A small multi-label image tagger, trained from scratch: 2.59M parameters.
Rows from block 5, named by matrix and row number. Each number is 50 + 15 x the weight over its row's rms, rounded and kept within 0 to 99. All counts start at 0. After the name is the row's rms in percent of the matrix's.
# conv: 3x3 conv (model.blocks.5.conv.weight, 128x128x3x3), inputs 124-127, a 3x3 kernel for each
conv.0 096:60 64 71 56 48 33 56 37 59 27 37 31 61 55 47 59 49 38 58 28 76 40 36 52 34 57 65 41 35 52 33 66 56 48 54 62
conv.1 103:47 49 46 17 24 29 48 26 48 43 62 04 69 59 38 30 58 41 55 51 49 61 60 62 26 50 75 63 45 47 47 31 44 48 23 11
conv.2 102:39 70 87 41 61 67 36 51 88 28 43 46 46 47 50 74 50 53 55 59 67 26 69 64 65 50 26 64 60 38 51 74 42 99 50 53
conv.3 103:52 27 45 23 55 61 53 66 39 34 35 58 47 45 71 44 51 48 68 31 55 61 50 74 58 53 44 71 30 40 59 49 52 61 43 42
conv.4 101:65 45 44 33 67 52 48 49 62 44 40 64 55 64 56 27 38 21 46 55 67 41 69 38 50 51 48 42 75 40 41 60 83 21 39 51
conv.5 105:50 33 43 59 33 59 20 71 17 53 52 49 57 55 62 57 53 52 63 78 48 46 31 42 58 54 63 21 55 37 22 62 25 28 62 41
conv.6 098:48 49 35 47 28 43 70 41 67 64 46 51 61 44 42 51 49 77 44 54 53 36 58 44 54 59 66 55 77 67 64 30 46 54 37 26
conv.7 099:53 44 64 60 34 49 27 71 55 78 71 85 16 35 37 78 42 77 41 37 24 99 47 51 57 62 27 30 52 40 40 61 66 29 31 44
conv.8 100:50 51 41 83 46 51 59 66 79 83 52 51 84 78 86 47 60 48 67 63 51 77 49 70 76 61 46 55 56 91 46 30 24 72 42 57
conv.9 093:63 50 74 42 37 62 73 62 70 55 54 56 46 35 56 25 40 20 34 37 76 28 51 55 38 52 45 48 39 30 57 38 37 63 39 65
conv.10 097:48 35 48 54 46 79 48 63 81 41 52 46 43 60 53 64 50 56 78 50 47 19 35 28 55 36 39 56 48 18 38 26 73 57 65 65
conv.11 106:45 42 59 42 59 46 49 55 40 42 49 56 43 51 40 57 65 50 60 54 32 52 37 35 54 29 57 47 39 99 61 64 88 80 66 47
conv.12 099:53 40 40 52 49 41 21 51 62 56 39 34 96 59 48 84 47 42 58 38 43 56 49 56 64 33 38 64 33 62 42 37 58 57 70 72
conv.13 101:36 73 50 85 30 80 57 52 54 35 28 46 67 44 36 34 32 68 55 58 52 47 60 51 71 33 22 53 41 59 51 57 60 77 52 31
conv.14 098:52 73 58 25 60 52 66 38 49 61 64 74 52 60 72 34 64 56 39 54 47 70 50 71 36 12 82 76 72 74 52 43 42 52 14 31
conv.15 097:61 52 89 36 48 52 49 39 65 38 52 47 21 47 33 61 61 47 46 58 22 75 65 43 58 14 68 39 51 40 31 07 63 37 26 45
conv.16 099:46 57 61 33 58 46 60 43 49 40 41 64 41 47 15 41 49 39 34 37 47 24 33 30 34 45 23 14 30 27 48 39 45 77 20 23
conv.17 097:32 58 41 43 62 72 72 54 44 48 75 66 26 64 93 38 72 59 66 33 37 52 62 47 53 52 67 42 62 58 45 74 43 42 61 46
conv.18 102:52 55 62 51 52 50 48 62 67 44 43 34 63 38 53 50 56 58 56 49 45 24 41 56 34 56 54 69 67 48 61 42 77 46 77 49
conv.19 101:57 59 27 71 42 53 61 54 53 61 90 60 52 15 37 44 43 67 47 50 45 57 52 34 41 59 48 74 54 75 79 61 75 85 66 94
conv.20 103:64 47 76 37 43 47 95 46 53 48 21 43 58 63 65 38 20 40 94 71 45 34 34 66 66 53 51 31 30 56 32 58 53 46 32 43
conv.21 098:42 70 74 31 30 55 17 62 31 57 55 67 42 58 40 65 54 64 61 42 58 35 37 24 57 53 33 31 31 33 45 45 49 26 04 32
conv.22 102:50 32 47 52 32 40 58 53 59 62 50 46 57 50 58 35 27 34 38 47 42 38 47 36 61 52 44 95 59 30 63 34 60 64 51 52
conv.23 099:59 28 52 29 47 55 23 43 67 52 54 51 45 53 51 53 40 27 41 74 60 23 95 65 49 68 48 50 61 16 59 45 47 63 53 74
conv.24 101:30 38 52 31 35 33 64 27 76 52 28 40 31 34 41 49 21 06 59 62 40 52 34 49 65 50 62 41 40 45 46 56 49 75 60 42
conv.25 100:71 48 77 42 66 66 72 67 34 43 49 55 50 41 58 41 39 56 53 55 37 68 41 65 74 59 64 34 58 37 21 58 58 32 44 66
conv.26 100:59 33 71 25 80 29 62 42 54 30 57 42 59 51 44 65 31 73 71 70 39 59 43 44 73 77 46 68 74 37 77 69 14 31 29 68
conv.27 103:57 22 30 49 48 34 48 38 51 31 52 64 35 55 55 38 57 41 67 39 23 40 36 52 65 30 47 24 31 40 72 52 56 45 70 44
conv.28 094:06 44 19 40 35 62 60 25 62 46 51 36 20 35 66 44 41 44 59 46 63 69 71 61 56 48 38 43 61 47 43 59 73 26 35 56
conv.29 100:43 61 60 46 43 49 55 58 34 66 60 60 87 57 72 40 67 66 55 41 65 61 61 37 45 61 47 19 50 53 35 55 34 25 57 59
conv.30 096:60 40 22 59 51 86 55 45 57 45 59 72 44 51 74 39 46 62 57 23 48 73 38 68 56 48 62 50 43 54 46 34 52 63 48 58
conv.31 101:51 24 78 57 43 40 51 27 71 26 47 72 37 26 49 52 56 52 53 56 50 80 38 67 68 69 70 46 71 48 56 46 49 52 44 38
conv.32 097:30 57 34 43 38 35 31 40 61 49 45 61 65 63 49 69 43 48 40 38 35 53 46 62 46 58 55 34 41 49 27 35 49 30 37 29
conv.33 101:67 44 66 69 24 30 55 49 43 41 43 48 44 46 62 53 34 47 60 63 52 59 80 36 39 20 58 54 47 35 58 58 62 30 64 33
conv.34 102:67 35 49 50 56 74 52 27 22 68 28 49 74 84 46 60 48 48 49 56 44 48 45 42 24 55 63 67 62 43 49 47 15 23 40 55
conv.35 099:27 07 48 14 45 44 42 75 44 28 50 39 69 24 57 49 80 66 57 44 56 51 78 51 57 52 70 33 50 52 65 83 82 48 52 44
conv.36 100:48 34 30 36 37 53 60 55 33 13 32 21 43 63 38 60 51 59 42 53 48 51 69 60 48 65 46 46 53 27 35 57 51 64 26 43
conv.37 099:73 35 73 44 44 71 54 52 74 38 50 19 51 26 47 32 34 60 40 67 40 61 48 42 37 60 57 56 27 61 61 52 44 62 27 63
conv.38 099:66 46 56 36 39 34 18 57 28 83 69 76 57 33 62 38 48 60 38 32 09 64 51 56 81 72 61 56 62 61 43 55 29 59 59 38
conv.39 105:81 60 44 25 59 22 69 63 73 51 56 78 77 61 68 48 57 58 45 67 52 50 57 54 53 37 63 56 59 44 34 59 45 64 59 66
conv.40 097:54 61 80 33 56 70 32 44 46 31 39 23 63 39 59 53 41 40 14 18 34 38 51 59 53 42 28 61 34 65 47 74 32 59 63 53
conv.41 097:33 65 48 54 41 49 42 48 52 39 62 71 53 30 21 47 51 39 59 53 62 49 30 47 52 38 48 18 23 52 48 89 45 51 72 55
conv.42 097:35 48 59 59 39 52 75 47 34 55 29 43 39 48 40 51 42 50 59 60 54 59 40 58 61 58 79 00 44 33 74 41 51 70 26 47
conv.43 098:66 77 16 73 49 43 79 51 49 63 49 54 67 25 54 57 29 29 56 71 45 85 59 54 58 51 61 79 64 44 42 32 24 43 45 46
conv.44 095:40 39 34 44 52 50 68 46 45 56 47 50 46 42 45 53 38 28 73 68 84 55 84 64 43 36 50 67 74 79 25 36 57 46 61 73
conv.45 106:41 38 70 39 34 28 59 45 46 88 56 62 31 61 39 42 42 36 44 16 40 33 43 49 43 28 41 63 54 39 70 74 16 62 61 69
conv.46 098:56 52 25 38 72 43 43 06 68 42 56 46 67 61 31 61 44 53 82 55 71 43 56 52 55 50 54 63 41 60 43 49 45 64 59 36
conv.47 108:81 40 43 58 42 66 46 39 56 62 71 42 49 55 46 59 63 48 47 62 57 57 65 49 38 64 67 67 63 52 57 43 99 55 58 50
conv.48 098:51 41 56 28 43 41 48 09 47 62 82 72 49 68 26 14 33 32 53 46 48 45 85 36 35 41 40 65 50 32 52 47 73 62 62 41
conv.49 097:62 51 46 53 39 61 58 68 58 33 39 71 60 46 45 41 52 47 30 56 31 32 48 57 71 33 98 43 78 61 50 31 14 42 44 61
conv.50 098:60 41 52 43 23 47 36 67 41 28 38 72 55 48 23 51 81 43 40 14 51 33 42 19 42 52 44 60 39 53 66 51 67 51 70 36
conv.51 100:58 34 35 56 37 33 61 67 58 32 27 44 39 36 54 13 22 55 33 27 55 51 65 28 65 52 61 55 47 61 41 23 27 42 00 76
conv.52 100:52 52 66 42 49 43 40 42 43 38 51 33 85 55 51 54 67 31 52 47 59 73 57 48 72 42 48 84 51 86 49 49 48 37 51 59
conv.53 098:73 66 43 62 29 63 47 86 51 50 32 38 45 35 57 13 20 14 70 39 34 51 47 78 56 45 44 38 33 41 38 53 21 46 64 78
conv.54 098:66 63 55 44 34 29 42 55 29 54 57 44 43 44 33 35 43 49 66 54 26 99 70 87 82 59 76 51 67 61 38 52 25 67 27 38
conv.55 097:65 68 47 36 40 59 73 50 70 21 29 63 74 62 45 48 08 47 70 27 74 50 40 20 69 46 55 51 28 51 29 48 74 50 40 45
conv.56 105:58 46 40 39 53 69 99 39 40 41 47 49 71 47 64 41 34 72 55 42 53 77 49 54 63 56 74 33 38 46 49 52 48 49 40 28
conv.57 098:58 72 63 33 39 38 85 53 61 46 59 22 54 49 51 53 62 60 79 64 48 45 49 55 21 50 33 36 36 93 48 48 16 77 59 46
conv.58 105:72 52 58 40 53 55 56 16 59 36 72 57 49 34 69 38 39 35 49 58 44 52 35 52 43 41 28 37 23 54 55 57 54 38 51 47
conv.59 103:57 44 41 43 36 44 46 36 42 65 75 53 64 51 53 83 69 69 44 45 45 44 60 54 14 47 39 52 30 83 46 67 34 57 65 23
conv.60 100:41 64 57 55 51 59 14 45 59 42 42 21 33 29 32 55 23 47 72 37 55 53 74 53 72 58 47 42 41 72 72 38 60 67 33 55
conv.61 110:80 39 42 56 48 52 48 56 53 59 60 35 53 34 41 72 56 58 66 28 51 54 38 57 75 47 30 62 56 32 35 35 62 45 71 66
conv.62 103:56 46 46 50 39 62 81 56 29 55 65 48 30 41 32 49 71 38 47 50 86 70 55 50 60 69 40 57 55 53 54 57 47 57 24 05
conv.63 101:43 55 39 40 55 67 54 34 44 84 52 65 44 23 77 78 81 84 28 45 54 66 46 52 17 68 76 80 81 52 71 72 51 49 60 46
conv.64 100:47 78 41 45 60 54 43 27 45 36 38 51 54 68 45 74 62 68 69 71 39 27 44 64 57 63 19 51 29 33 38 30 55 69 74 29
conv.65 103:38 58 54 52 48 54 44 50 30 66 43 44 18 46 50 64 39 29 31 44 76 50 43 20 74 60 43 60 74 99 51 30 36 59 68 46
conv.66 107:71 53 72 45 48 60 82 48 53 53 53 31 22 59 44 31 48 54 34 49 38 36 53 45 52 29 64 73 41 74 55 60 42 44 34 47
conv.67 103:47 62 53 60 58 67 43 63 48 87 47 51 34 43 53 50 61 52 61 30 73 37 47 36 37 60 55 41 34 43 42 41 49 38 66 46
conv.68 102:64 68 41 64 65 45 45 50 70 56 44 79 32 44 37 53 69 63 33 74 59 69 77 22 43 65 60 37 56 49 49 34 50 60 39 51
conv.69 096:44 56 78 68 68 68 54 36 72 59 33 40 65 82 68 53 56 65 58 50 73 51 39 46 69 41 76 63 60 40 41 50 75 55 41 60
conv.70 102:16 53 33 50 47 65 79 60 55 25 55 49 21 36 63 45 41 47 73 45 64 59 57 40 36 63 46 67 61 36 65 36 59 35 37 41
conv.71 098:52 64 45 38 44 29 56 52 57 34 41 53 77 43 53 77 39 62 49 70 45 59 51 57 70 45 50 50 40 72 53 40 34 59 70 42
conv.72 098:64 36 37 49 28 41 36 48 70 66 76 88 56 62 62 42 51 88 63 36 50 55 57 26 41 65 51 71 39 36 53 52 47 43 37 70
conv.73 104:70 68 54 95 33 43 53 63 53 40 59 48 70 54 56 55 41 50 67 42 51 67 36 50 95 37 53 71 32 30 46 71 43 31 34 39
conv.74 097:44 53 56 67 58 62 56 57 71 38 49 52 51 62 72 44 75 71 47 39 64 46 67 50 27 70 54 48 54 45 57 29 53 55 60 23
conv.75 099:55 33 35 75 65 73 74 53 54 19 33 72 49 71 59 27 81 68 48 50 64 53 54 55 26 50 40 47 66 70 60 40 80 49 28 37
conv.76 102:69 59 55 77 56 36 41 46 39 50 75 46 55 65 60 28 25 57 62 74 85 56 54 56 46 20 73 45 52 48 77 59 47 77 64 51
conv.77 101:68 42 42 66 42 64 46 41 59 85 53 67 92 37 44 72 42 72 62 44 62 48 90 47 58 63 44 46 56 65 43 61 48 35 43 41
conv.78 102:76 60 53 46 55 37 43 29 22 17 46 19 37 30 44 54 55 63 53 31 45 46 43 62 46 61 49 38 40 55 42 53 52 46 63 62
conv.79 095:39 25 41 61 16 48 66 79 74 44 57 65 51 38 47 43 69 26 46 50 68 39 56 70 24 26 59 44 67 50 50 57 62 48 77 65
conv.80 096:60 65 58 66 57 57 61 42 69 34 32 29 77 63 35 85 62 78 56 21 34 58 67 42 38 57 32 59 36 62 32 53 45 26 46 40
conv.81 099:56 28 22 45 29 51 84 59 35 61 23 70 58 32 42 48 63 54 64 37 56 58 51 46 48 66 30 32 67 62 80 77 83 61 46 53
conv.82 099:37 29 45 45 39 39 44 44 48 64 11 46 49 38 51 42 52 18 12 52 67 60 51 53 66 31 50 32 57 99 59 67 74 34 34 56
conv.83 101:48 25 35 26 19 28 46 52 42 46 38 56 64 47 51 27 21 43 54 71 33 70 24 45 77 66 35 57 66 50 66 47 59 52 48 54
conv.84 106:52 38 69 39 51 51 63 42 46 32 58 40 40 44 67 43 65 73 59 59 80 32 25 52 75 53 32 55 27 29 46 14 64 60 66 77
conv.85 098:31 19 24 52 50 71 44 35 56 32 36 44 54 47 52 89 20 41 54 26 57 57 59 66 53 33 59 42 70 48 49 39 43 37 28 41
conv.86 095:78 49 71 53 65 59 55 31 50 66 34 51 38 39 51 38 41 22 56 47 27 51 48 39 46 40 48 64 48 33 69 44 49 72 52 59
conv.87 101:71 61 73 44 34 48 52 47 71 18 50 28 30 42 27 73 38 32 34 54 44 70 46 54 83 54 47 49 80 39 24 34 37 64 39 73
conv.88 097:64 34 52 66 44 79 33 57 48 53 32 27 49 68 46 36 32 49 37 56 74 51 56 56 42 27 51 25 54 29 27 28 33 54 41 64
conv.89 097:45 67 31 51 45 53 13 61 57 61 72 58 40 65 23 31 35 47 65 61 72 50 33 36 25 45 79 31 54 32 42 51 78 63 36 56
conv.90 097:54 54 34 71 48 49 56 43 63 84 71 49 54 48 38 43 66 58 57 38 43 41 55 32 60 67 38 64 34 62 62 43 57 76 99 71
conv.91 101:22 59 50 59 37 54 65 73 46 59 60 37 63 50 23 51 61 47 73 45 71 36 55 39 46 39 36 63 70 62 34 45 59 71 40 73
conv.92 101:29 72 60 83 44 45 56 49 71 51 86 35 75 48 49 54 37 24 70 52 47 76 42 45 73 25 75 97 57 51 61 33 61 39 58 76
conv.93 098:57 43 21 43 36 33 40 56 64 44 18 47 27 49 56 56 41 35 71 61 24 37 58 54 48 52 44 64 96 79 29 43 52 83 60 60
conv.94 097:35 61 49 67 70 48 64 73 64 43 40 62 47 43 74 39 74 44 54 37 53 80 26 64 41 54 66 48 31 33 42 63 72 72 62 54
conv.95 096:62 53 44 41 41 64 71 67 62 29 34 33 47 33 45 54 53 49 70 34 51 42 53 51 34 34 48 69 41 40 57 70 37 33 14 35
conv.96 101:86 41 41 64 30 59 69 44 65 53 46 44 28 44 36 44 14 26 32 70 52 67 36 25 34 36 45 27 49 43 24 40 43 45 57 29
conv.97 103:41 57 52 53 49 31 40 59 54 41 63 70 49 74 81 40 40 73 51 64 46 38 55 55 48 65 39 43 58 68 67 71 58 59 45 31
conv.98 100:71 51 65 55 35 69 48 34 30 43 28 82 22 92 64 38 60 42 56 46 46 34 78 67 35 67 48 31 69 61 68 52 37 59 52 50
conv.99 101:43 31 59 46 60 58 72 77 51 43 48 23 58 68 54 47 61 31 37 44 58 56 49 43 63 76 49 77 69 47 41 37 59 49 58 50
conv.100 098:41 48 45 49 34 41 36 69 59 28 57 67 42 61 58 60 30 49 44 30 48 85 56 67 58 88 60 64 41 44 43 21 48 24 43 43
conv.101 108:40 35 48 25 33 43 44 62 65 55 34 46 42 50 35 41 66 58 57 57 47 56 60 63 62 39 62 66 54 37 31 32 33 52 93 79
conv.102 097:72 44 27 42 64 83 37 40 23 43 71 23 56 80 79 39 34 59 38 60 90 50 37 50 37 78 38 35 62 24 64 47 56 74 39 43
conv.103 100:76 71 56 66 45 39 52 58 67 26 12 50 66 49 24 20 48 26 46 32 43 52 68 35 42 59 50 30 85 34 60 54 49 46 37 58
conv.104 103:58 67 26 28 95 50 53 54 46 67 48 46 23 34 49 57 35 31 30 85 83 65 89 21 38 45 54 34 70 68 19 48 55 55 42 50
conv.105 098:55 40 36 37 65 56 62 45 50 51 29 55 62 44 58 55 48 63 42 42 55 48 25 68 52 36 56 54 45 85 48 45 43 55 59 37
conv.106 100:66 64 55 58 36 45 57 18 57 59 42 63 36 68 37 38 27 43 47 33 47 83 35 57 37 75 39 62 55 39 68 76 42 68 43 51
conv.107 099:42 60 60 38 68 38 52 19 45 47 39 56 37 47 59 39 47 44 46 62 56 36 41 59 64 68 42 58 17 88 79 68 38 50 37 50
conv.108 105:45 30 54 75 64 59 63 64 48 70 37 44 63 44 57 73 34 75 59 46 70 33 40 58 36 18 27 53 69 39 56 49 64 56 42 66
conv.109 096:46 61 48 36 31 36 59 53 75 42 63 64 39 46 47 65 51 11 50 47 51 13 60 61 41 58 55 37 41 70 45 61 40 30 42 44
conv.110 095:40 48 44 47 30 68 33 58 52 42 42 34 40 45 35 28 45 47 52 44 78 36 43 53 51 40 46 29 66 56 35 29 45 45 58 57
conv.111 097:62 49 76 48 52 31 22 33 49 65 47 63 76 63 79 50 48 14 89 61 51 35 49 68 32 55 32 42 80 18 42 55 25 36 49 55
conv.112 099:44 43 29 29 14 50 50 50 53 59 41 41 67 71 75 56 48 44 62 48 42 52 80 50 41 74 59 58 70 42 44 26 32 44 52 70
conv.113 098:68 39 33 45 66 20 73 65 41 50 46 56 20 33 55 40 48 55 60 49 59 47 18 79 52 15 49 50 32 42 41 59 47 39 56 79
conv.114 099:58 55 54 51 61 31 39 43 45 39 57 65 52 39 51 78 68 70 14 63 40 70 38 58 52 40 52 58 65 69 50 45 62 58 59 53
conv.115 097:55 74 38 67 54 47 42 56 46 21 49 30 24 48 24 38 68 66 45 75 83 25 58 62 59 53 49 45 68 50 51 58 26 44 72 55
conv.116 100:76 50 65 44 49 64 41 38 43 48 40 68 45 32 29 41 45 75 72 49 65 68 31 44 32 57 68 29 47 61 33 47 45 58 73 61
conv.117 105:31 56 67 47 41 29 75 35 37 91 66 63 30 40 45 41 47 70 55 33 54 47 70 48 54 73 60 60 64 51 47 50 43 27 48 59
conv.118 101:52 44 55 42 54 57 53 64 50 87 13 46 71 37 55 62 27 60 71 40 65 36 42 74 44 30 45 35 33 66 50 60 36 44 60 44
conv.119 099:38 41 59 41 48 54 54 52 36 71 47 57 41 49 64 29 33 43 50 49 56 69 76 53 73 47 42 79 76 62 43 61 75 39 22 48
conv.120 096:20 43 51 38 34 52 66 42 44 54 29 56 39 18 63 40 51 34 45 52 50 51 50 44 40 46 57 58 59 61 80 37 43 18 29 36
conv.121 100:42 57 47 75 23 58 31 24 71 55 76 23 52 41 23 49 73 53 39 44 80 56 60 42 62 49 37 49 25 65 46 50 39 60 48 60
conv.122 101:67 71 51 34 47 23 49 32 47 53 37 53 35 59 37 63 51 52 63 29 52 53 66 37 35 53 76 62 85 71 66 40 50 57 67 69
conv.123 105:66 59 42 30 74 48 73 38 85 52 53 37 58 57 67 47 46 61 45 42 54 69 32 20 31 36 30 61 48 46 49 58 47 67 54 62
conv.124 100:65 50 52 27 61 58 47 43 57 45 42 42 43 72 43 42 42 39 38 59 24 54 48 28 45 52 53 60 51 49 35 65 33 45 09 39
conv.125 101:63 65 66 65 43 65 36 38 26 49 53 71 56 40 38 32 33 44 63 76 77 36 60 55 62 45 66 49 49 31 59 71 32 79 49 50
conv.126 101:73 70 41 54 40 49 49 65 67 44 67 51 33 41 74 40 30 53 43 87 27 41 32 53 31 49 44 56 63 50 60 85 54 52 39 55
conv.127 099:35 72 44 62 44 50 59 58 42 68 51 21 50 48 56 60 10 35 33 18 32 54 36 59 41 42 59 14 55 53 80 48 58 64 36 54