Weights of a small multi-label image tagger.
Model: 2.59M parameters, 32-pixel images, arch vgg, norm batchnorm, depths [2, 4, 4], widths [80, 128, 240].
Training: soap at rate 0.004, 21900 steps, batches of 128.
Data: 101725 training examples, 27.6 epochs.
Rows from block 2 of a small multi-label image tagger, named by matrix and row number. Each number is 200 + 40 x the weight over its row's rms, rounded and kept within 0 to 999. All counts start at 0.
Before each channel's rows are labels from the 100 images, of 14976, where the channel reaches its highest value: "responds to" is what is common among them. Only what is clearly more common there than usual is listed. The data: photos with spoken descriptions (Open Images, Localized Narratives).
# conv: 3x3 conv (model.blocks.2.conv.weight, 128x80x3x3, each kernel summed), inputs 0-79

responds to: text has "standing"
conv.36,156,161,160,245,165,188,213,171,194,187,223,197,194,197,161,166,244,220,172,183,92,197,218,207,123,260,242,192,180,148,220,262,174,138,222,196,177,255,174,189,229,248,199,164,243,131,162,227,117,194,315,196,153,221,211,126,238,167,241,177,192,251,143,189,204,231,185,203,161,202,173,164,156,269,234,247,171,172,147,210

responds to: text has "white"
conv.92,202,261,216,215,259,214,157,134,250,133,207,253,173,186,172,215,143,169,232,195,214,236,237,234,180,173,212,218,180,146,262,252,260,91,196,263,176,177,183,130,198,245,78,171,210,170,238,199,219,116,186,217,216,189,178,183,258,211,179,198,199,142,211,238,200,166,225,196,190,203,245,210,141,240,228,226,269,231,170,223

responds to: text has "holding"; text has "man"
conv.46,166,149,257,220,55,185,246,229,211,233,227,206,250,226,164,234,230,239,147,184,155,196,225,177,204,243,265,190,233,227,186,165,192,235,170,207,184,193,216,166,164,169,189,163,245,172,181,220,294,214,172,217,214,220,148,137,167,236,256,121,126,154,200,212,256,210,229,180,188,213,165,153,200,169,226,113,230,216,202,139

responds to: text has "trees"; text has "sky"; text has "grass"; text has "plants"
conv.2,184,166,226,180,267,203,185,226,133,152,208,142,181,243,210,209,179,234,170,198,163,207,176,214,197,211,208,201,119,132,277,168,257,194,227,161,156,189,207,211,171,197,165,176,229,217,132,195,171,219,204,212,132,168,242,219,239,231,159,208,228,276,210,283,184,157,143,234,161,225,227,170,241,224,278,109,89,175,171,225

responds to: text has "flowers"
conv.106,211,197,200,118,208,203,228,119,194,164,220,225,181,171,276,173,264,194,237,234,187,151,210,278,313,174,239,217,193,220,133,221,237,178,172,216,178,159,260,185,242,193,170,225,199,109,235,162,141,245,179,207,160,108,168,174,188,165,141,227,243,137,133,193,248,217,188,146,235,221,220,177,198,177,192,177,174,192,178,211

responds to: text has "lights"
conv.78,225,248,214,189,175,175,240,259,145,205,178,172,193,224,201,159,244,199,153,205,230,257,217,150,156,200,184,189,205,198,184,213,237,191,224,172,155,175,194,247,210,171,205,225,215,221,214,152,117,204,154,208,237,190,193,229,111,187,301,234,169,210,254,244,142,183,174,244,173,187,276,129,194,232,182,192,223,213,83,323

responds to: text has "sky"
conv.66,146,219,215,252,229,195,148,175,159,207,188,152,198,182,201,185,180,166,210,187,114,214,64,113,200,234,241,186,215,203,194,118,203,140,224,163,252,237,203,212,214,235,197,186,215,248,174,211,128,132,195,200,157,152,183,232,187,155,141,205,256,228,175,204,165,174,198,250,239,304,159,150,189,227,180,177,165,194,144,204

responds to: text has "wall"
conv.51,230,216,173,158,242,207,177,198,241,161,189,193,163,231,221,186,209,194,217,179,214,232,138,231,220,251,158,270,214,276,201,169,155,138,193,208,228,147,126,300,216,216,197,88,175,212,108,264,205,170,161,175,246,136,238,172,227,199,153,244,254,193,175,162,233,142,173,169,132,215,193,202,189,141,165,201,214,216,229,149

responds to: text has "sky"
conv.4,158,217,98,199,223,135,213,253,157,182,201,231,196,293,255,201,226,201,289,224,184,201,184,169,212,170,183,198,171,163,283,147,208,184,249,258,181,164,122,191,251,155,190,169,188,224,149,190,176,150,177,166,207,168,197,160,193,158,204,176,237,219,259,262,214,231,133,236,199,175,160,207,185,137,168,199,239,168,203,302

responds to: text has "lights"
conv.17,242,195,190,210,151,205,236,225,237,246,232,207,84,151,163,210,188,192,184,181,227,209,193,197,226,218,213,231,213,161,166,178,164,107,254,189,156,150,145,251,172,233,217,251,217,122,209,168,188,166,218,156,167,253,207,241,158,162,229,158,182,237,280,257,193,204,143,209,186,176,104,240,120,256,237,255,221,164,180,210

responds to: text has "standing"; text has "people"; text has "holding"; text has "man"
conv.25,235,276,175,237,216,259,131,194,301,186,186,193,185,165,195,227,206,152,224,204,213,242,192,182,144,155,242,145,191,184,238,187,174,223,236,273,198,244,199,221,146,206,204,224,187,164,247,246,122,250,249,163,278,280,124,196,214,186,233,169,175,156,209,168,206,251,141,199,163,203,140,195,141,237,168,196,159,229,131,217

responds to: text has "plants"
conv.52,233,224,249,151,255,172,202,196,159,205,225,139,211,218,100,179,213,181,182,172,180,136,274,254,199,152,215,212,169,248,186,220,154,216,291,176,176,232,181,225,187,219,187,143,268,202,179,255,138,140,217,194,137,157,129,243,222,187,228,164,221,162,224,131,208,273,247,169,169,225,143,204,187,187,238,155,235,257,206,158

responds to: text has "wall"; text has "holding"; text has "wearing"
conv.111,201,157,155,197,224,213,178,186,165,204,271,195,199,143,291,184,154,215,201,197,200,247,267,182,274,196,215,260,218,167,152,281,178,136,145,230,239,177,166,149,197,154,163,164,162,202,237,213,199,155,217,228,213,209,186,298,179,203,222,193,245,152,180,236,211,133,267,240,181,227,224,195,280,214,163,113,261,186,161,187

responds to: text has "people"
conv.34,192,215,221,190,245,205,238,209,144,173,173,233,218,193,129,203,181,121,265,229,260,191,170,240,134,201,179,191,244,296,179,180,187,230,149,177,197,206,175,150,284,210,158,179,206,309,207,210,154,178,272,196,172,184,180,235,176,296,128,233,240,221,263,192,191,266,200,170,207,130,214,238,217,199,247,167,194,177,214,215

responds to: text has "plants"
conv.31,242,229,255,164,213,150,121,184,234,191,251,201,189,177,141,179,165,163,232,165,253,138,219,142,116,236,177,267,118,249,237,181,193,191,181,214,236,204,178,93,129,218,200,231,163,176,201,182,185,188,217,167,172,101,221,249,205,191,199,205,220,237,224,294,203,222,180,203,173,233,181,219,182,149,184,160,203,200,185,281

responds to: text has "people"
conv.5,214,219,209,221,199,229,307,173,154,237,155,225,242,131,135,203,101,179,190,209,150,190,196,219,239,231,153,159,143,248,230,219,232,165,202,195,183,152,201,140,313,242,215,175,208,195,233,232,155,234,197,247,199,169,240,164,170,202,202,163,202,171,193,151,221,115,224,195,189,276,213,198,318,185,217,198,191,188,174,200

responds to: text has "holding"
conv.30,181,208,154,86,226,227,211,176,173,187,128,224,134,125,213,202,163,221,203,252,251,166,205,236,167,249,188,287,231,158,229,191,170,199,172,237,190,136,201,137,179,245,221,164,181,207,159,212,255,142,244,245,152,201,250,178,136,168,146,196,120,239,199,186,211,135,203,228,189,242,217,194,226,184,244,243,174,196,217,283

responds to: text has "man"; text has "woman"
conv.104,107,150,236,190,173,130,220,222,195,183,230,141,159,167,194,234,226,186,231,206,239,220,194,189,257,149,179,159,169,172,142,246,261,166,172,168,235,204,229,247,183,170,187,161,216,282,238,194,161,200,198,186,159,151,237,236,179,238,150,229,228,159,177,217,261,189,209,160,241,238,231,176,201,199,243,89,283,106,199,167

responds to: text has "standing"; text has "people"; text has "holding"
conv.126,273,166,237,196,181,232,196,160,203,170,194,158,184,216,185,215,167,182,234,256,253,177,160,193,229,220,205,230,137,246,223,191,213,276,119,81,181,179,217,208,204,79,229,154,266,148,205,170,123,215,145,190,148,200,222,185,172,180,177,193,194,261,213,182,149,206,166,243,213,178,220,256,260,211,241,171,231,252,227,163

responds to: text has "holding"
conv.88,195,210,146,173,270,246,214,212,139,201,193,178,177,152,231,231,221,203,222,275,234,244,224,205,142,209,201,195,140,283,182,284,283,221,205,246,236,191,154,194,199,215,198,215,218,206,215,216,263,194,171,169,112,210,148,195,212,138,236,200,215,167,117,242,184,152,161,239,138,220,184,171,222,139,265,180,226,133,262,160